config = dict(
    horizontal_flip=True,
    loss='l1',
    blocks_per_level=2,
    optimizer='soap',
    eps=1e-08,
    max_steps=18900,
)
Rows from block 6, named by matrix and row number. Rows with one number belong to one channel. Each number is 200 + 40 x the weight over its row's rms, rounded and kept within 0 to 999. All counts start at 0. After the name is the row's rms in percent of the matrix's.
# convs0: first 3x3 conv (model.decb.0.0.convs.0.weight, 192x384x3x3), inputs 99-109, a 3x3 kernel for each
# convs1: second 3x3 conv (model.decb.0.0.convs.1.weight, 192x192x3x3, transposed), outputs 108-119, a 3x3 kernel for each
convs0.66,111,192,189,200,206,241,214,269,224,124,173,103,238,153,181,201,172,177,210,257,193,185,291,304,183,153,242,148,218,237,224,193,187,202,263,213,245,197,209,195,255,232,197,175,231,131,228,136,158,187,242,247,197,158,206,190,190,235,210,147,155,259,187,208,190,196,119,172,227,205,209,179,227,143,251,215,234,184,178,269,206,242,200,119,253,217,161,201,188,177,136,224,215,186,217,198,197,166,234,189
convs1.66,115,200,193,204,187,259,233,223,194,177,234,221,241,223,186,152,170,150,197,238,151,198,174,204,255,153,171,179,185,161,179,178,239,203,136,266,233,102,289,276,159,223,215,266,240,222,214,86,90,142,257,254,87,205,189,200,191,173,204,144,141,259,241,139,197,177,166,205,164,194,200,197,189,221,154,144,193,179,173,79,172,223,124,266,281,257,163,157,232,226,243,172,107,124,201,245,227,211,218,186,191,228,227,214,215,225,206,140,194
convs0.67,081,197,146,171,290,206,173,164,229,199,115,277,182,263,180,210,159,127,203,187,203,171,207,244,133,92,116,251,237,230,179,200,204,295,195,211,146,211,218,211,162,227,240,39,198,174,237,213,192,235,185,226,228,173,132,150,162,243,242,222,200,131,170,176,208,127,171,181,199,203,159,211,245,208,147,149,246,166,92,175,167,222,214,110,180,219,180,216,232,194,225,318,163,263,177,282,230,193,234,167
convs1.67,086,205,249,272,148,157,150,190,157,188,185,161,174,210,210,189,198,196,227,266,251,291,232,283,209,235,191,177,147,190,254,234,160,290,180,182,210,195,121,165,169,200,158,266,219,214,186,180,142,151,262,153,215,246,172,161,136,153,203,182,154,234,239,178,204,215,211,183,229,240,203,197,124,174,193,169,158,172,204,113,218,180,153,110,90,189,130,79,246,213,237,202,237,188,190,211,264,253,224,257,229,215,200,252,178,139,214,187,207
convs0.68,103,242,238,241,176,237,167,207,190,201,163,116,196,197,143,173,209,187,221,216,252,198,176,194,243,194,208,135,228,185,161,239,242,229,170,179,273,149,223,180,235,259,202,165,174,254,223,216,245,186,186,198,181,165,214,267,243,237,215,204,224,262,154,207,156,211,222,207,201,178,195,232,217,108,163,291,235,112,151,281,176,148,213,260,214,156,198,333,279,220,234,263,214,216,202,237,233,193,174,147
convs1.68,107,192,179,193,151,133,242,144,134,201,122,169,192,215,205,167,254,196,186,177,176,252,177,192,229,205,251,208,128,177,311,197,195,138,231,245,130,157,133,146,251,165,119,149,223,194,205,211,154,238,178,192,217,225,165,166,224,227,190,159,252,142,122,192,182,221,212,154,182,226,237,187,131,199,185,145,227,206,145,176,151,227,126,195,224,224,174,169,238,183,128,212,207,188,253,163,203,202,189,238,202,247,180,222,195,206,243,223,246
convs0.69,108,116,228,177,155,200,167,217,247,201,220,246,251,298,211,206,121,273,240,215,213,258,104,147,219,206,182,194,209,231,224,171,192,200,146,179,181,125,177,198,149,285,219,158,229,185,201,141,181,191,119,143,180,182,217,156,160,206,174,139,227,208,175,226,187,184,123,221,185,210,243,128,222,215,231,174,180,233,197,206,203,257,182,188,150,236,272,206,165,174,141,165,154,193,178,213,191,198,139,147
convs1.69,104,206,247,254,227,263,250,222,220,158,206,237,230,211,200,178,242,189,170,215,179,149,205,232,187,208,226,165,189,206,261,190,220,229,247,176,206,196,185,201,273,142,155,275,169,227,227,242,209,207,151,214,170,210,185,161,188,179,125,150,198,241,162,205,231,208,206,257,143,182,195,191,198,227,123,159,244,218,166,118,180,242,205,208,269,249,179,161,142,170,190,201,182,165,155,174,144,154,178,184,203,221,191,181,209,305,249,276,249
convs0.70,095,203,207,185,206,243,262,191,195,150,300,165,208,266,214,204,176,123,250,123,242,224,211,211,188,224,273,252,195,182,178,164,225,192,156,281,191,210,141,153,137,94,193,213,94,173,101,259,152,144,175,199,237,205,205,206,155,189,192,113,228,171,149,182,229,188,179,183,198,261,221,189,221,287,230,113,142,245,196,159,116,171,231,162,177,188,169,119,178,226,216,224,239,199,194,231,189,208,157,163
convs1.70,098,173,207,205,232,266,197,242,160,208,150,177,214,153,188,249,233,224,223,212,273,221,228,224,132,225,166,146,128,212,157,151,272,208,167,149,222,214,166,206,156,221,154,228,193,138,213,233,214,258,119,167,266,170,102,143,200,212,142,143,208,94,120,238,240,192,196,193,216,190,155,211,201,200,124,143,134,196,150,147,225,212,204,252,171,137,191,214,80,192,307,212,151,226,223,201,192,248,205,251,207,157,184,178,181,209,210,240,216
convs0.71,093,189,207,231,158,221,194,167,221,185,252,199,134,191,190,154,192,164,150,240,208,244,187,226,137,161,228,172,233,234,283,234,206,245,221,165,188,187,229,211,167,147,175,238,186,165,270,124,234,194,216,177,249,189,202,229,217,280,267,97,230,178,150,216,228,172,221,204,193,217,232,183,141,139,204,155,181,116,113,237,222,178,196,230,216,190,232,258,219,199,192,186,224,262,202,160,310,221,153,206
convs1.71,093,180,266,183,232,172,136,184,171,174,206,142,191,203,162,207,256,217,203,161,187,209,177,161,174,126,126,142,148,213,188,204,235,211,230,209,230,195,203,207,212,184,140,208,196,160,234,242,160,175,172,227,82,192,231,249,238,176,253,247,153,230,163,169,205,157,181,243,157,170,174,199,149,211,303,220,208,189,156,163,101,256,255,176,304,199,209,214,134,223,186,214,286,242,135,193,218,189,171,267,170,195,246,219,177,180,256,149,156
convs0.72,084,200,236,154,193,134,167,241,157,251,143,309,181,183,288,219,126,283,140,199,157,199,195,253,217,233,244,226,229,255,188,266,206,209,206,181,175,186,187,190,133,229,191,184,191,182,210,181,158,166,181,164,275,197,194,222,226,188,245,220,206,208,163,224,198,192,258,188,226,227,224,234,182,255,174,169,202,226,205,246,249,201,108,237,226,227,223,223,223,179,175,240,168,167,193,145,161,169,217,276
convs1.72,081,238,190,190,133,221,256,152,229,219,134,187,193,140,161,189,188,192,204,201,169,161,158,143,206,202,213,191,171,165,203,180,267,194,224,219,279,202,189,233,255,142,260,193,173,219,159,169,194,225,171,277,222,310,258,202,159,129,143,188,165,163,108,199,217,198,198,180,212,242,242,195,226,220,166,250,184,269,196,196,206,289,210,164,135,174,135,195,223,237,163,170,257,248,246,184,216,209,226,251,181,188,151,212,209,279,257,243,182
convs0.73,108,260,177,254,231,279,210,180,210,210,207,225,174,145,221,153,203,227,154,200,225,199,250,254,132,217,220,185,221,188,235,187,154,245,245,168,168,165,218,154,180,247,193,225,149,186,171,263,198,158,206,112,222,174,198,204,172,213,202,228,207,203,242,249,191,155,131,127,129,257,158,232,168,230,172,234,278,195,206,245,182,206,281,218,145,137,225,198,178,319,201,190,208,209,195,235,224,177,224,196
convs1.73,104,193,185,150,186,150,193,179,196,219,212,196,197,195,172,143,132,199,232,258,117,211,217,182,220,132,231,253,193,238,207,131,259,256,167,170,276,232,233,178,207,175,154,216,223,125,112,129,322,143,183,141,213,191,246,198,167,170,131,222,165,220,214,134,169,175,198,185,170,172,191,232,204,120,244,270,159,170,103,249,136,240,126,183,210,181,210,183,259,149,177,138,244,233,233,160,194,226,175,191,190,216,167,231,175,132,226,189,127
convs0.74,101,149,209,251,169,284,163,233,190,213,179,146,205,229,120,207,214,188,255,116,251,207,287,215,271,167,216,94,177,236,211,317,172,234,157,211,260,239,181,157,187,195,146,218,198,280,235,176,184,182,245,225,170,224,179,269,197,141,139,153,171,211,259,201,181,187,143,135,238,174,210,230,199,147,176,179,189,241,149,264,241,122,169,189,201,185,157,162,164,219,181,166,298,210,306,217,244,197,190,254
convs1.74,098,198,202,206,252,208,227,240,156,181,214,253,194,205,187,228,187,193,164,185,217,201,204,201,167,190,160,147,145,187,123,126,223,117,180,177,211,182,154,178,172,215,160,265,183,205,141,144,234,236,125,207,245,181,187,151,160,190,217,196,226,195,253,126,184,216,201,192,161,213,229,236,202,216,200,188,39,134,248,214,228,265,189,181,210,84,161,355,246,169,178,220,255,241,219,196,223,205,160,142,241,191,181,151,178,178,169,186,129
convs0.75,082,206,154,125,216,169,179,221,122,220,216,260,323,299,229,255,283,207,254,236,209,212,227,229,261,206,182,261,170,209,210,230,148,208,170,228,183,192,158,196,176,157,196,138,182,229,173,150,208,199,142,232,199,181,224,251,232,189,213,144,183,259,172,222,234,261,206,266,221,176,209,139,232,185,237,227,157,228,169,234,167,153,166,171,217,216,233,218,187,220,146,229,183,156,248,173,189,220,166,232
convs1.75,080,178,200,174,221,227,179,213,167,163,195,242,205,197,246,214,271,180,174,208,210,162,154,216,196,136,152,211,244,192,92,200,227,124,250,192,116,192,182,114,181,163,264,162,190,205,325,160,198,249,187,146,200,179,212,156,219,243,207,248,226,182,182,240,232,201,112,215,176,176,255,226,184,273,127,275,183,152,197,186,242,230,281,200,97,271,207,147,306,226,223,253,171,198,222,180,177,241,225,244,177,148,144,190,159,208,251,131,191
convs0.76,089,173,223,99,155,223,213,254,161,144,205,193,216,171,157,305,139,239,182,199,199,140,178,216,185,125,154,109,288,173,214,129,199,115,171,227,225,171,130,208,207,200,163,110,186,198,268,237,120,228,171,205,184,141,170,155,189,165,162,190,219,101,203,188,200,237,159,231,198,181,230,221,264,168,198,175,122,166,215,251,194,163,202,232,263,82,157,131,350,218,107,247,158,205,212,238,147,267,270,314
convs1.76,093,223,218,234,173,189,224,213,187,132,219,243,224,206,209,237,215,217,192,152,168,176,187,271,275,226,146,213,167,171,188,144,232,232,239,143,236,166,235,259,253,236,148,259,192,186,289,178,99,227,151,145,236,153,265,246,235,184,198,257,249,177,254,264,176,175,186,218,229,141,154,168,163,170,155,212,264,181,126,129,126,163,197,197,256,136,141,156,187,225,163,263,172,157,177,165,174,217,249,181,209,216,271,259,223,189,198,206,219
convs0.77,123,244,214,222,130,144,191,192,159,144,228,251,246,235,294,255,264,208,153,160,166,180,261,179,213,208,164,220,212,205,215,106,215,182,190,247,155,165,202,243,120,151,211,136,156,187,228,197,169,289,247,276,228,254,178,145,206,202,209,140,255,148,195,256,263,251,245,163,215,212,177,123,198,294,234,230,178,175,145,136,184,207,182,213,167,208,154,202,235,194,184,159,168,211,210,212,143,227,253,159
convs1.77,114,230,191,193,174,205,201,227,226,188,180,233,205,265,245,244,170,210,213,282,180,180,203,209,174,192,162,197,226,167,199,216,179,121,209,237,254,221,165,168,177,118,228,210,188,206,153,206,230,180,128,144,285,184,151,158,194,232,154,267,223,149,170,211,230,186,182,179,196,199,196,195,165,195,279,238,163,151,121,218,213,147,261,154,313,177,223,166,180,95,127,226,253,239,257,155,126,199,258,231,182,146,218,164,155,158,194,196,264
convs0.78,099,235,174,212,158,233,211,176,162,247,138,235,166,210,306,145,156,162,204,165,198,173,277,117,137,219,175,184,209,217,127,151,223,169,247,214,227,202,190,134,237,138,201,146,165,201,235,164,284,100,189,193,250,264,210,193,181,242,200,156,170,167,120,228,196,203,168,197,245,196,199,315,272,238,236,229,262,232,205,128,261,221,199,200,224,215,149,208,157,177,176,139,173,214,185,223,287,168,204,160
convs1.78,101,218,247,182,157,247,156,193,215,159,197,174,176,232,224,144,286,219,182,253,214,187,201,225,165,166,205,192,254,230,165,296,276,151,244,205,246,155,208,258,131,162,200,204,143,187,148,235,133,146,130,162,193,110,177,166,162,179,198,264,252,175,241,239,250,194,193,226,239,229,234,242,179,126,228,177,203,256,62,194,160,221,261,208,191,279,90,261,70,189,244,208,247,186,219,265,266,209,256,191,158,187,196,154,187,194,218,196,175
convs0.79,109,220,197,172,271,231,256,163,214,136,201,190,222,154,190,173,199,223,178,212,257,184,200,228,209,210,105,144,180,163,181,195,225,231,234,291,216,229,276,234,216,231,177,230,234,202,209,199,164,151,235,223,131,186,182,222,207,200,199,192,310,193,232,146,248,194,146,273,192,154,198,223,209,266,249,283,246,112,228,156,262,200,139,219,220,241,162,212,173,166,152,173,208,244,182,238,195,178,252,202
convs1.79,107,235,157,162,253,235,205,214,210,244,115,203,224,245,226,160,154,231,212,166,149,257,263,211,209,228,260,144,194,208,192,205,209,174,247,172,232,203,203,191,146,181,187,173,202,199,221,279,193,150,131,336,268,173,131,196,183,226,210,193,190,245,220,197,217,199,182,186,181,212,207,182,158,323,221,178,226,210,241,193,173,220,369,259,213,205,180,138,71,175,129,193,242,166,129,188,192,177,197,251,239,283,170,184,224,186,248,135,205
convs0.80,125,243,221,217,85,155,214,246,210,269,170,221,235,185,149,263,156,215,173,194,176,133,194,174,311,255,198,265,290,204,122,128,212,317,241,243,166,224,147,224,269,230,269,153,203,182,168,163,195,164,208,173,172,297,192,184,229,191,212,157,170,203,210,214,195,186,237,166,229,220,249,231,158,159,123,211,251,235,153,189,219,236,192,211,208,185,209,263,224,234,240,212,180,171,135,171,261,265,174,202
convs1.80,123,214,201,241,220,192,167,158,224,143,194,224,242,175,193,216,222,227,145,216,201,175,185,178,165,224,232,146,184,206,151,121,189,262,271,129,145,179,177,193,228,132,187,261,170,199,163,213,242,201,175,132,100,248,217,239,168,203,291,164,175,221,214,180,257,174,223,195,234,163,215,185,168,127,206,203,147,264,289,155,192,234,202,177,221,254,250,125,262,58,188,248,191,212,203,141,186,181,221,222,182,172,213,256,185,159,272,245,185
convs0.81,088,191,236,203,244,180,190,167,194,230,214,239,188,218,111,161,200,145,146,160,196,227,241,179,167,189,180,158,177,168,218,200,218,194,222,226,272,246,195,222,193,214,276,198,257,187,186,147,215,119,176,224,229,246,195,135,162,121,189,188,212,213,212,176,206,205,180,236,194,217,271,236,191,244,191,177,135,120,165,180,160,142,239,191,201,162,207,110,137,221,198,165,161,105,154,191,206,242,241,231
convs1.81,092,173,214,185,183,205,196,222,224,221,205,183,218,242,205,199,215,247,258,220,215,146,196,168,150,188,133,135,103,175,187,154,145,221,237,277,113,101,140,232,231,258,258,267,286,254,219,161,169,182,237,188,209,221,210,214,183,189,214,209,202,143,173,212,224,235,217,240,220,202,242,204,183,209,240,179,187,280,263,275,227,192,206,115,199,188,135,222,267,235,202,142,152,241,113,149,239,202,259,231,227,152,176,229,205,185,215,234,242
convs0.82,088,221,214,243,174,158,209,139,166,215,237,281,233,287,207,144,224,274,196,232,178,155,222,191,177,185,273,152,161,169,231,282,129,163,225,232,179,202,172,156,136,163,238,202,218,163,150,200,205,233,313,175,122,165,179,238,239,248,165,97,230,284,202,256,207,228,254,165,112,253,241,226,134,221,312,201,149,263,271,184,158,226,272,170,203,201,225,157,236,229,207,203,219,171,204,218,234,250,244,193
convs1.82,089,224,171,144,249,256,192,135,203,107,220,217,222,165,185,217,218,219,189,212,169,182,231,204,156,231,160,227,171,238,234,239,161,116,242,200,173,242,193,206,194,151,176,241,179,141,167,226,188,208,194,175,149,236,120,232,227,220,146,144,175,189,99,122,206,203,189,164,208,243,187,135,276,231,186,270,201,263,121,142,225,175,162,208,147,332,104,149,251,214,132,214,237,247,192,128,195,160,214,268,219,212,167,228,190,194,270,205,269
convs0.83,093,198,182,227,182,201,208,150,250,162,163,166,133,237,165,192,242,224,147,157,212,218,133,184,232,206,180,242,149,162,182,236,158,172,178,214,237,102,134,132,165,139,172,193,152,148,81,167,127,165,251,132,218,229,201,206,185,158,182,176,205,247,209,130,230,170,299,194,237,176,172,142,193,178,155,266,165,179,195,249,191,230,160,228,236,187,168,129,201,192,245,186,232,192,169,156,191,244,219,155
convs1.83,100,186,147,180,214,190,221,174,265,200,160,183,264,228,108,158,231,245,191,202,152,182,238,212,165,237,214,171,260,215,298,193,168,258,204,129,134,175,304,325,254,210,233,183,197,199,206,157,269,177,252,222,126,169,143,164,180,201,183,204,310,240,212,230,140,195,213,172,190,209,190,202,196,199,180,216,195,273,214,89,173,193,218,201,163,159,262,149,164,204,209,238,221,125,123,177,194,135,142,169,245,217,159,203,202,213,187,161,175
convs0.84,128,203,193,186,299,195,129,251,160,246,197,191,207,208,230,165,147,282,156,132,325,177,278,140,265,131,235,317,154,260,265,249,207,106,151,152,251,189,270,194,209,281,195,185,236,150,219,192,202,202,214,268,177,215,239,153,90,221,183,237,192,235,143,176,216,229,159,266,156,148,140,187,231,195,153,190,218,250,252,230,227,140,201,242,198,212,140,119,142,205,217,175,179,228,206,116,175,112,181,275
convs1.84,122,246,251,224,253,127,220,175,192,184,137,172,194,199,213,221,212,176,163,147,224,190,206,143,278,199,163,251,114,208,257,168,168,270,189,230,206,149,198,199,155,269,215,210,203,209,239,143,169,188,111,255,147,259,225,195,245,192,230,149,188,155,227,184,258,171,187,237,151,183,186,208,195,249,148,133,232,183,146,195,227,204,82,287,200,168,174,190,142,251,125,208,278,165,199,143,280,324,254,172,175,240,189,157,176,259,146,186,187
convs0.85,106,212,220,215,159,210,261,219,214,206,131,153,202,164,179,224,154,159,216,191,220,157,167,194,199,175,183,199,238,286,205,218,160,236,213,276,210,183,236,192,165,200,182,154,211,119,210,207,210,257,171,264,187,170,208,212,204,168,199,201,171,163,187,138,187,234,164,209,164,225,189,190,197,261,171,177,214,200,228,178,193,164,235,220,151,229,206,208,158,221,232,221,308,154,188,114,157,165,117,187
convs1.85,105,148,230,229,227,190,161,185,143,183,244,284,205,235,232,198,207,218,203,227,250,208,137,177,223,177,238,239,198,138,176,152,204,204,210,208,185,181,262,197,199,197,258,195,301,253,202,211,225,259,236,209,208,177,289,157,159,202,196,168,110,231,195,110,239,222,160,240,218,227,182,164,189,155,252,262,239,163,174,242,111,244,245,127,261,221,242,223,148,290,247,138,214,199,137,197,198,158,183,189,266,216,223,163,220,252,223,225,109
convs0.86,100,212,164,253,175,214,206,190,199,179,238,282,166,297,215,206,101,234,123,132,186,241,232,209,202,213,200,194,225,161,133,195,149,200,162,259,234,159,215,177,163,230,234,217,185,156,187,156,177,280,235,159,258,212,109,129,157,188,186,223,216,171,80,143,120,232,246,180,195,218,231,191,159,257,180,154,201,210,127,202,247,192,189,185,139,180,196,157,267,213,177,215,154,220,184,243,236,197,251,200
convs1.86,112,167,187,231,219,218,189,218,203,186,184,152,204,200,168,237,178,183,192,171,160,230,161,134,159,130,125,219,200,182,120,252,162,246,191,215,282,231,240,199,191,254,225,230,178,138,163,166,237,98,239,300,186,251,219,240,232,179,266,165,156,252,218,271,185,177,244,218,171,191,181,200,155,112,220,279,208,240,241,247,224,173,156,166,263,200,313,199,201,271,245,289,211,247,125,210,187,255,202,168,247,222,162,207,241,184,196,193,231
convs0.87,103,148,207,201,121,339,203,207,223,182,187,182,219,209,162,203,240,110,303,194,174,285,212,242,157,137,244,196,172,194,246,209,246,243,175,147,207,249,277,258,206,146,157,199,255,181,160,206,159,130,157,166,301,162,283,160,254,125,162,154,275,214,153,198,219,166,213,251,162,178,144,196,227,226,141,155,238,148,171,217,195,284,228,215,264,162,207,237,297,143,158,164,127,184,180,250,183,153,189,181
convs1.87,103,183,214,235,175,172,209,240,191,157,166,182,211,179,147,181,247,146,168,242,192,246,211,195,244,247,198,248,327,215,237,149,180,248,192,236,190,170,167,204,203,144,173,234,240,166,244,166,222,143,210,214,36,224,248,272,152,197,178,183,212,166,215,228,183,159,198,150,183,227,198,188,216,143,181,194,119,254,166,144,175,304,223,218,243,244,246,90,256,234,163,211,215,207,220,152,171,266,231,221,234,242,172,214,256,172,189,224,221
convs0.88,085,105,258,149,165,238,212,160,174,167,208,198,147,211,233,211,177,144,208,220,158,209,224,209,167,282,194,203,236,284,228,191,215,195,224,162,180,168,222,120,215,189,250,247,199,176,244,176,150,157,172,137,104,222,242,123,260,192,155,224,214,152,238,164,289,291,230,186,234,134,165,265,113,266,230,237,197,184,246,220,178,192,221,185,226,206,240,175,248,224,205,184,225,205,183,187,198,178,200,221
convs1.88,086,203,164,169,313,215,254,152,161,197,175,155,169,207,192,164,221,194,244,168,215,148,248,236,228,179,269,160,223,118,152,224,168,240,213,222,163,119,229,133,171,201,172,180,244,178,208,199,207,256,193,157,244,241,160,171,185,209,158,194,126,218,202,174,227,178,222,210,200,220,248,167,147,251,178,164,207,185,218,249,112,184,183,303,232,220,210,196,217,213,180,170,166,132,142,218,171,169,254,206,114,170,209,131,209,252,179,219,258
convs0.89,109,178,194,192,224,263,228,205,205,238,250,198,164,174,124,189,242,150,213,151,242,281,225,187,221,223,69,232,215,234,235,190,181,164,220,175,261,235,218,185,225,229,142,271,185,280,166,204,197,185,195,175,274,136,205,143,236,145,161,230,213,197,229,165,243,166,224,108,207,271,191,226,302,208,205,164,282,186,228,205,216,266,196,241,146,154,186,195,218,165,204,163,220,200,194,192,237,222,199,153
convs1.89,111,181,255,146,187,231,207,218,228,162,163,199,231,178,235,208,138,225,190,187,264,228,311,169,180,251,129,209,263,171,241,77,202,278,170,287,209,193,206,171,170,217,204,215,162,149,262,243,261,176,188,144,138,160,166,182,200,176,206,213,208,201,224,230,221,187,189,169,201,209,170,189,231,316,221,166,117,104,225,103,153,212,262,231,125,116,91,222,202,43,160,256,217,155,186,141,247,252,160,93,180,160,155,249,242,165,198,172,168
convs0.90,091,287,206,315,247,95,295,187,180,238,163,216,247,253,113,204,199,140,251,205,164,198,178,206,176,177,182,137,213,223,190,193,209,243,224,267,259,210,207,172,213,222,184,183,201,210,189,203,197,159,219,224,203,165,189,165,171,214,306,187,265,214,160,187,201,216,229,201,223,241,275,98,254,127,169,142,121,255,154,180,157,112,126,233,135,210,213,236,205,287,267,203,150,229,251,161,225,167,247,148
convs1.90,096,247,193,204,183,172,171,237,172,195,191,205,186,195,243,180,162,186,194,182,190,191,124,241,227,209,260,201,211,251,259,183,174,292,208,225,183,200,226,181,187,256,171,189,193,190,229,159,211,166,144,265,248,198,284,236,182,246,166,129,181,218,248,317,199,253,234,157,213,224,212,167,163,226,286,180,174,198,311,214,139,225,164,155,185,101,212,170,234,177,196,191,121,253,207,213,244,293,170,251,218,240,226,144,197,183,240,222,171
convs0.91,109,193,148,299,250,196,215,94,209,189,189,261,231,189,240,176,236,162,178,242,177,190,118,234,200,201,196,187,167,194,129,247,225,182,215,166,241,197,232,186,192,258,194,190,197,145,128,185,269,275,162,186,226,210,203,219,163,151,188,140,185,260,144,214,197,223,175,196,202,213,161,194,217,183,206,147,180,183,157,178,175,151,188,283,229,227,187,182,132,206,231,243,140,124,211,217,193,149,171,217
convs1.91,101,178,209,185,207,164,233,225,137,146,299,223,189,131,245,201,220,180,209,164,250,147,206,226,203,188,151,222,234,200,198,235,175,187,218,190,154,190,251,209,198,158,215,226,186,162,230,164,173,170,179,209,80,335,73,267,226,247,184,197,250,190,219,218,213,165,157,223,206,218,120,205,206,248,203,177,121,204,220,105,197,201,148,183,243,282,210,121,246,160,102,224,173,183,212,141,187,152,160,193,183,213,211,266,127,166,234,193,214
convs0.92,095,156,209,151,213,307,226,151,110,190,171,159,215,144,164,221,152,156,227,205,208,203,137,237,192,250,193,127,154,205,147,155,174,185,162,217,155,176,179,253,142,123,197,223,172,240,126,168,135,194,253,167,165,229,169,214,214,231,139,153,98,232,219,224,202,234,272,175,198,194,250,186,212,159,158,243,175,261,183,244,231,115,171,191,155,169,251,249,152,270,180,200,238,160,150,236,226,167,133,232
convs1.92,099,167,160,170,168,204,252,175,251,235,181,194,280,207,256,189,200,244,211,221,189,192,198,211,219,244,226,170,252,264,238,182,108,238,216,149,222,236,239,207,188,181,204,173,217,230,187,184,181,245,115,152,157,136,248,246,256,216,198,180,182,161,161,201,146,190,245,256,191,179,218,202,220,196,265,278,167,166,252,138,148,235,188,252,289,264,127,152,188,88,140,247,184,185,192,249,208,106,169,223,184,216,188,166,220,174,198,216,190
convs0.93,065,152,212,196,205,236,246,188,152,180,188,196,208,180,231,201,258,166,173,171,151,232,211,189,167,160,196,153,218,195,231,267,242,208,171,186,187,185,195,193,195,239,222,124,222,222,168,214,189,269,218,172,248,145,164,109,178,178,287,157,278,221,203,217,206,222,158,208,123,164,137,173,190,224,155,218,236,204,197,214,100,217,153,172,242,210,245,170,199,256,164,255,250,201,200,158,159,176,194,236
convs1.93,067,176,246,207,196,191,259,183,209,220,150,182,138,131,147,227,189,215,221,234,271,214,247,212,191,227,225,213,240,199,196,265,225,156,226,178,227,166,192,207,151,214,214,190,218,222,167,153,236,156,213,189,145,257,193,199,159,155,191,205,196,188,252,222,234,201,213,279,212,178,272,257,199,139,183,171,176,177,224,176,315,218,189,147,232,245,181,147,254,259,214,202,142,198,226,195,195,174,198,220,208,226,244,247,243,217,138,204,183
convs0.94,099,130,158,199,238,195,197,146,124,179,261,195,201,149,213,248,218,195,188,198,238,214,223,161,203,209,269,215,187,158,209,197,238,145,168,207,271,209,239,171,235,207,175,177,223,286,204,217,164,170,249,188,133,233,183,157,274,163,161,146,199,211,279,189,107,110,250,166,295,211,266,189,182,179,154,225,227,237,241,223,151,176,233,154,157,194,106,187,186,172,165,129,122,230,249,260,177,75,154,204
convs1.94,100,188,145,193,195,166,259,171,225,249,151,218,226,192,145,220,222,222,216,263,183,197,168,180,165,238,247,224,225,232,218,181,224,282,242,161,163,238,218,191,257,156,148,198,158,178,110,176,189,204,241,168,219,151,267,256,192,269,145,257,228,225,220,157,170,156,204,202,294,209,170,204,239,201,151,228,224,161,223,237,240,105,245,265,96,135,180,187,349,180,196,246,90,206,162,209,300,243,135,122,194,155,224,255,210,218,225,192,212
convs0.95,100,211,215,278,187,336,145,298,174,185,196,177,230,250,213,146,237,205,296,145,264,123,227,222,201,196,235,187,186,177,166,195,85,236,229,170,217,201,232,202,227,197,184,210,203,138,191,203,202,174,267,174,232,170,175,201,212,175,208,309,206,235,254,209,165,185,256,176,206,175,172,238,214,207,186,193,178,214,240,224,137,133,197,139,219,210,184,215,216,212,222,218,286,128,121,187,255,217,251,199
convs1.95,092,290,253,216,198,209,229,168,189,231,211,160,141,130,221,175,153,208,204,200,184,237,247,223,256,242,252,149,108,185,270,234,243,184,198,279,254,192,184,197,236,135,177,169,166,187,292,187,218,183,283,174,243,289,125,177,206,192,169,152,269,208,148,110,243,221,227,248,204,200,165,217,119,285,98,212,308,189,110,179,221,250,229,195,188,236,149,163,181,164,159,191,213,210,245,255,222,190,242,236,230,170,222,248,141,251,248,178,195
convs0.96,111,250,286,104,239,179,228,181,265,252,147,129,227,232,104,226,200,258,258,161,245,223,270,161,170,224,223,289,193,283,224,227,163,173,210,210,282,200,196,185,228,223,216,236,221,244,85,165,231,289,183,155,210,244,238,216,197,227,226,173,265,194,118,152,223,241,211,194,128,236,227,145,222,169,160,182,160,171,219,279,210,145,222,266,159,136,193,219,136,259,206,242,225,201,190,216,117,154,191,192
convs1.96,115,171,210,154,156,202,223,160,139,263,188,185,181,224,159,128,205,210,199,199,163,175,211,195,195,254,194,190,249,244,219,270,185,138,152,192,214,174,184,174,168,122,185,151,178,238,208,174,212,270,150,226,305,189,183,236,284,278,164,204,216,214,152,108,222,198,138,150,145,258,200,149,198,149,245,210,162,195,225,248,166,124,180,204,206,145,146,168,212,75,228,182,208,230,228,137,207,147,157,271,193,204,215,194,216,242,210,198,240
convs0.97,099,162,128,262,173,230,248,237,189,168,183,206,230,284,233,187,206,157,244,203,197,260,193,278,177,221,201,158,194,254,218,199,127,221,216,298,200,197,217,203,198,147,192,187,217,197,145,219,192,233,224,237,179,165,219,238,149,150,241,158,249,153,163,171,234,207,150,241,140,201,251,219,313,183,162,248,142,229,131,192,255,158,192,252,213,210,191,169,194,162,261,225,136,234,178,233,166,211,171,213
convs1.97,096,111,217,203,182,178,193,201,221,188,205,194,197,185,206,174,217,163,170,191,219,176,183,254,183,198,184,248,222,161,154,195,180,204,161,204,248,149,144,228,225,181,150,216,211,174,255,106,167,211,215,177,191,225,232,210,189,232,187,161,190,182,238,271,224,181,192,153,195,183,155,177,134,162,232,179,140,198,254,304,189,305,173,186,237,228,226,111,254,241,122,215,215,253,190,179,153,157,146,138,230,190,184,219,217,144,142,247,184
convs0.98,073,160,201,161,142,197,116,152,244,194,235,182,206,261,142,293,196,188,213,215,244,189,211,241,202,155,229,188,187,212,196,187,203,221,218,114,177,233,195,128,187,221,240,204,148,243,203,199,174,175,190,183,326,274,262,138,190,149,162,210,176,196,145,131,186,160,192,211,180,255,170,205,122,162,244,218,246,186,217,142,141,166,221,174,244,178,175,214,208,216,152,159,226,197,190,226,199,234,148,158
convs1.98,074,118,225,191,160,243,191,194,201,194,203,237,207,174,163,253,226,199,214,178,139,192,177,144,238,174,178,198,176,146,205,163,199,117,180,193,190,229,221,243,195,151,189,181,174,154,182,99,249,274,185,103,233,193,211,202,168,121,216,176,183,277,247,201,190,226,213,269,217,243,213,203,285,186,155,213,202,143,155,234,208,109,177,158,232,127,183,228,140,263,222,161,209,157,171,208,138,217,155,225,170,208,230,220,175,213,225,130,94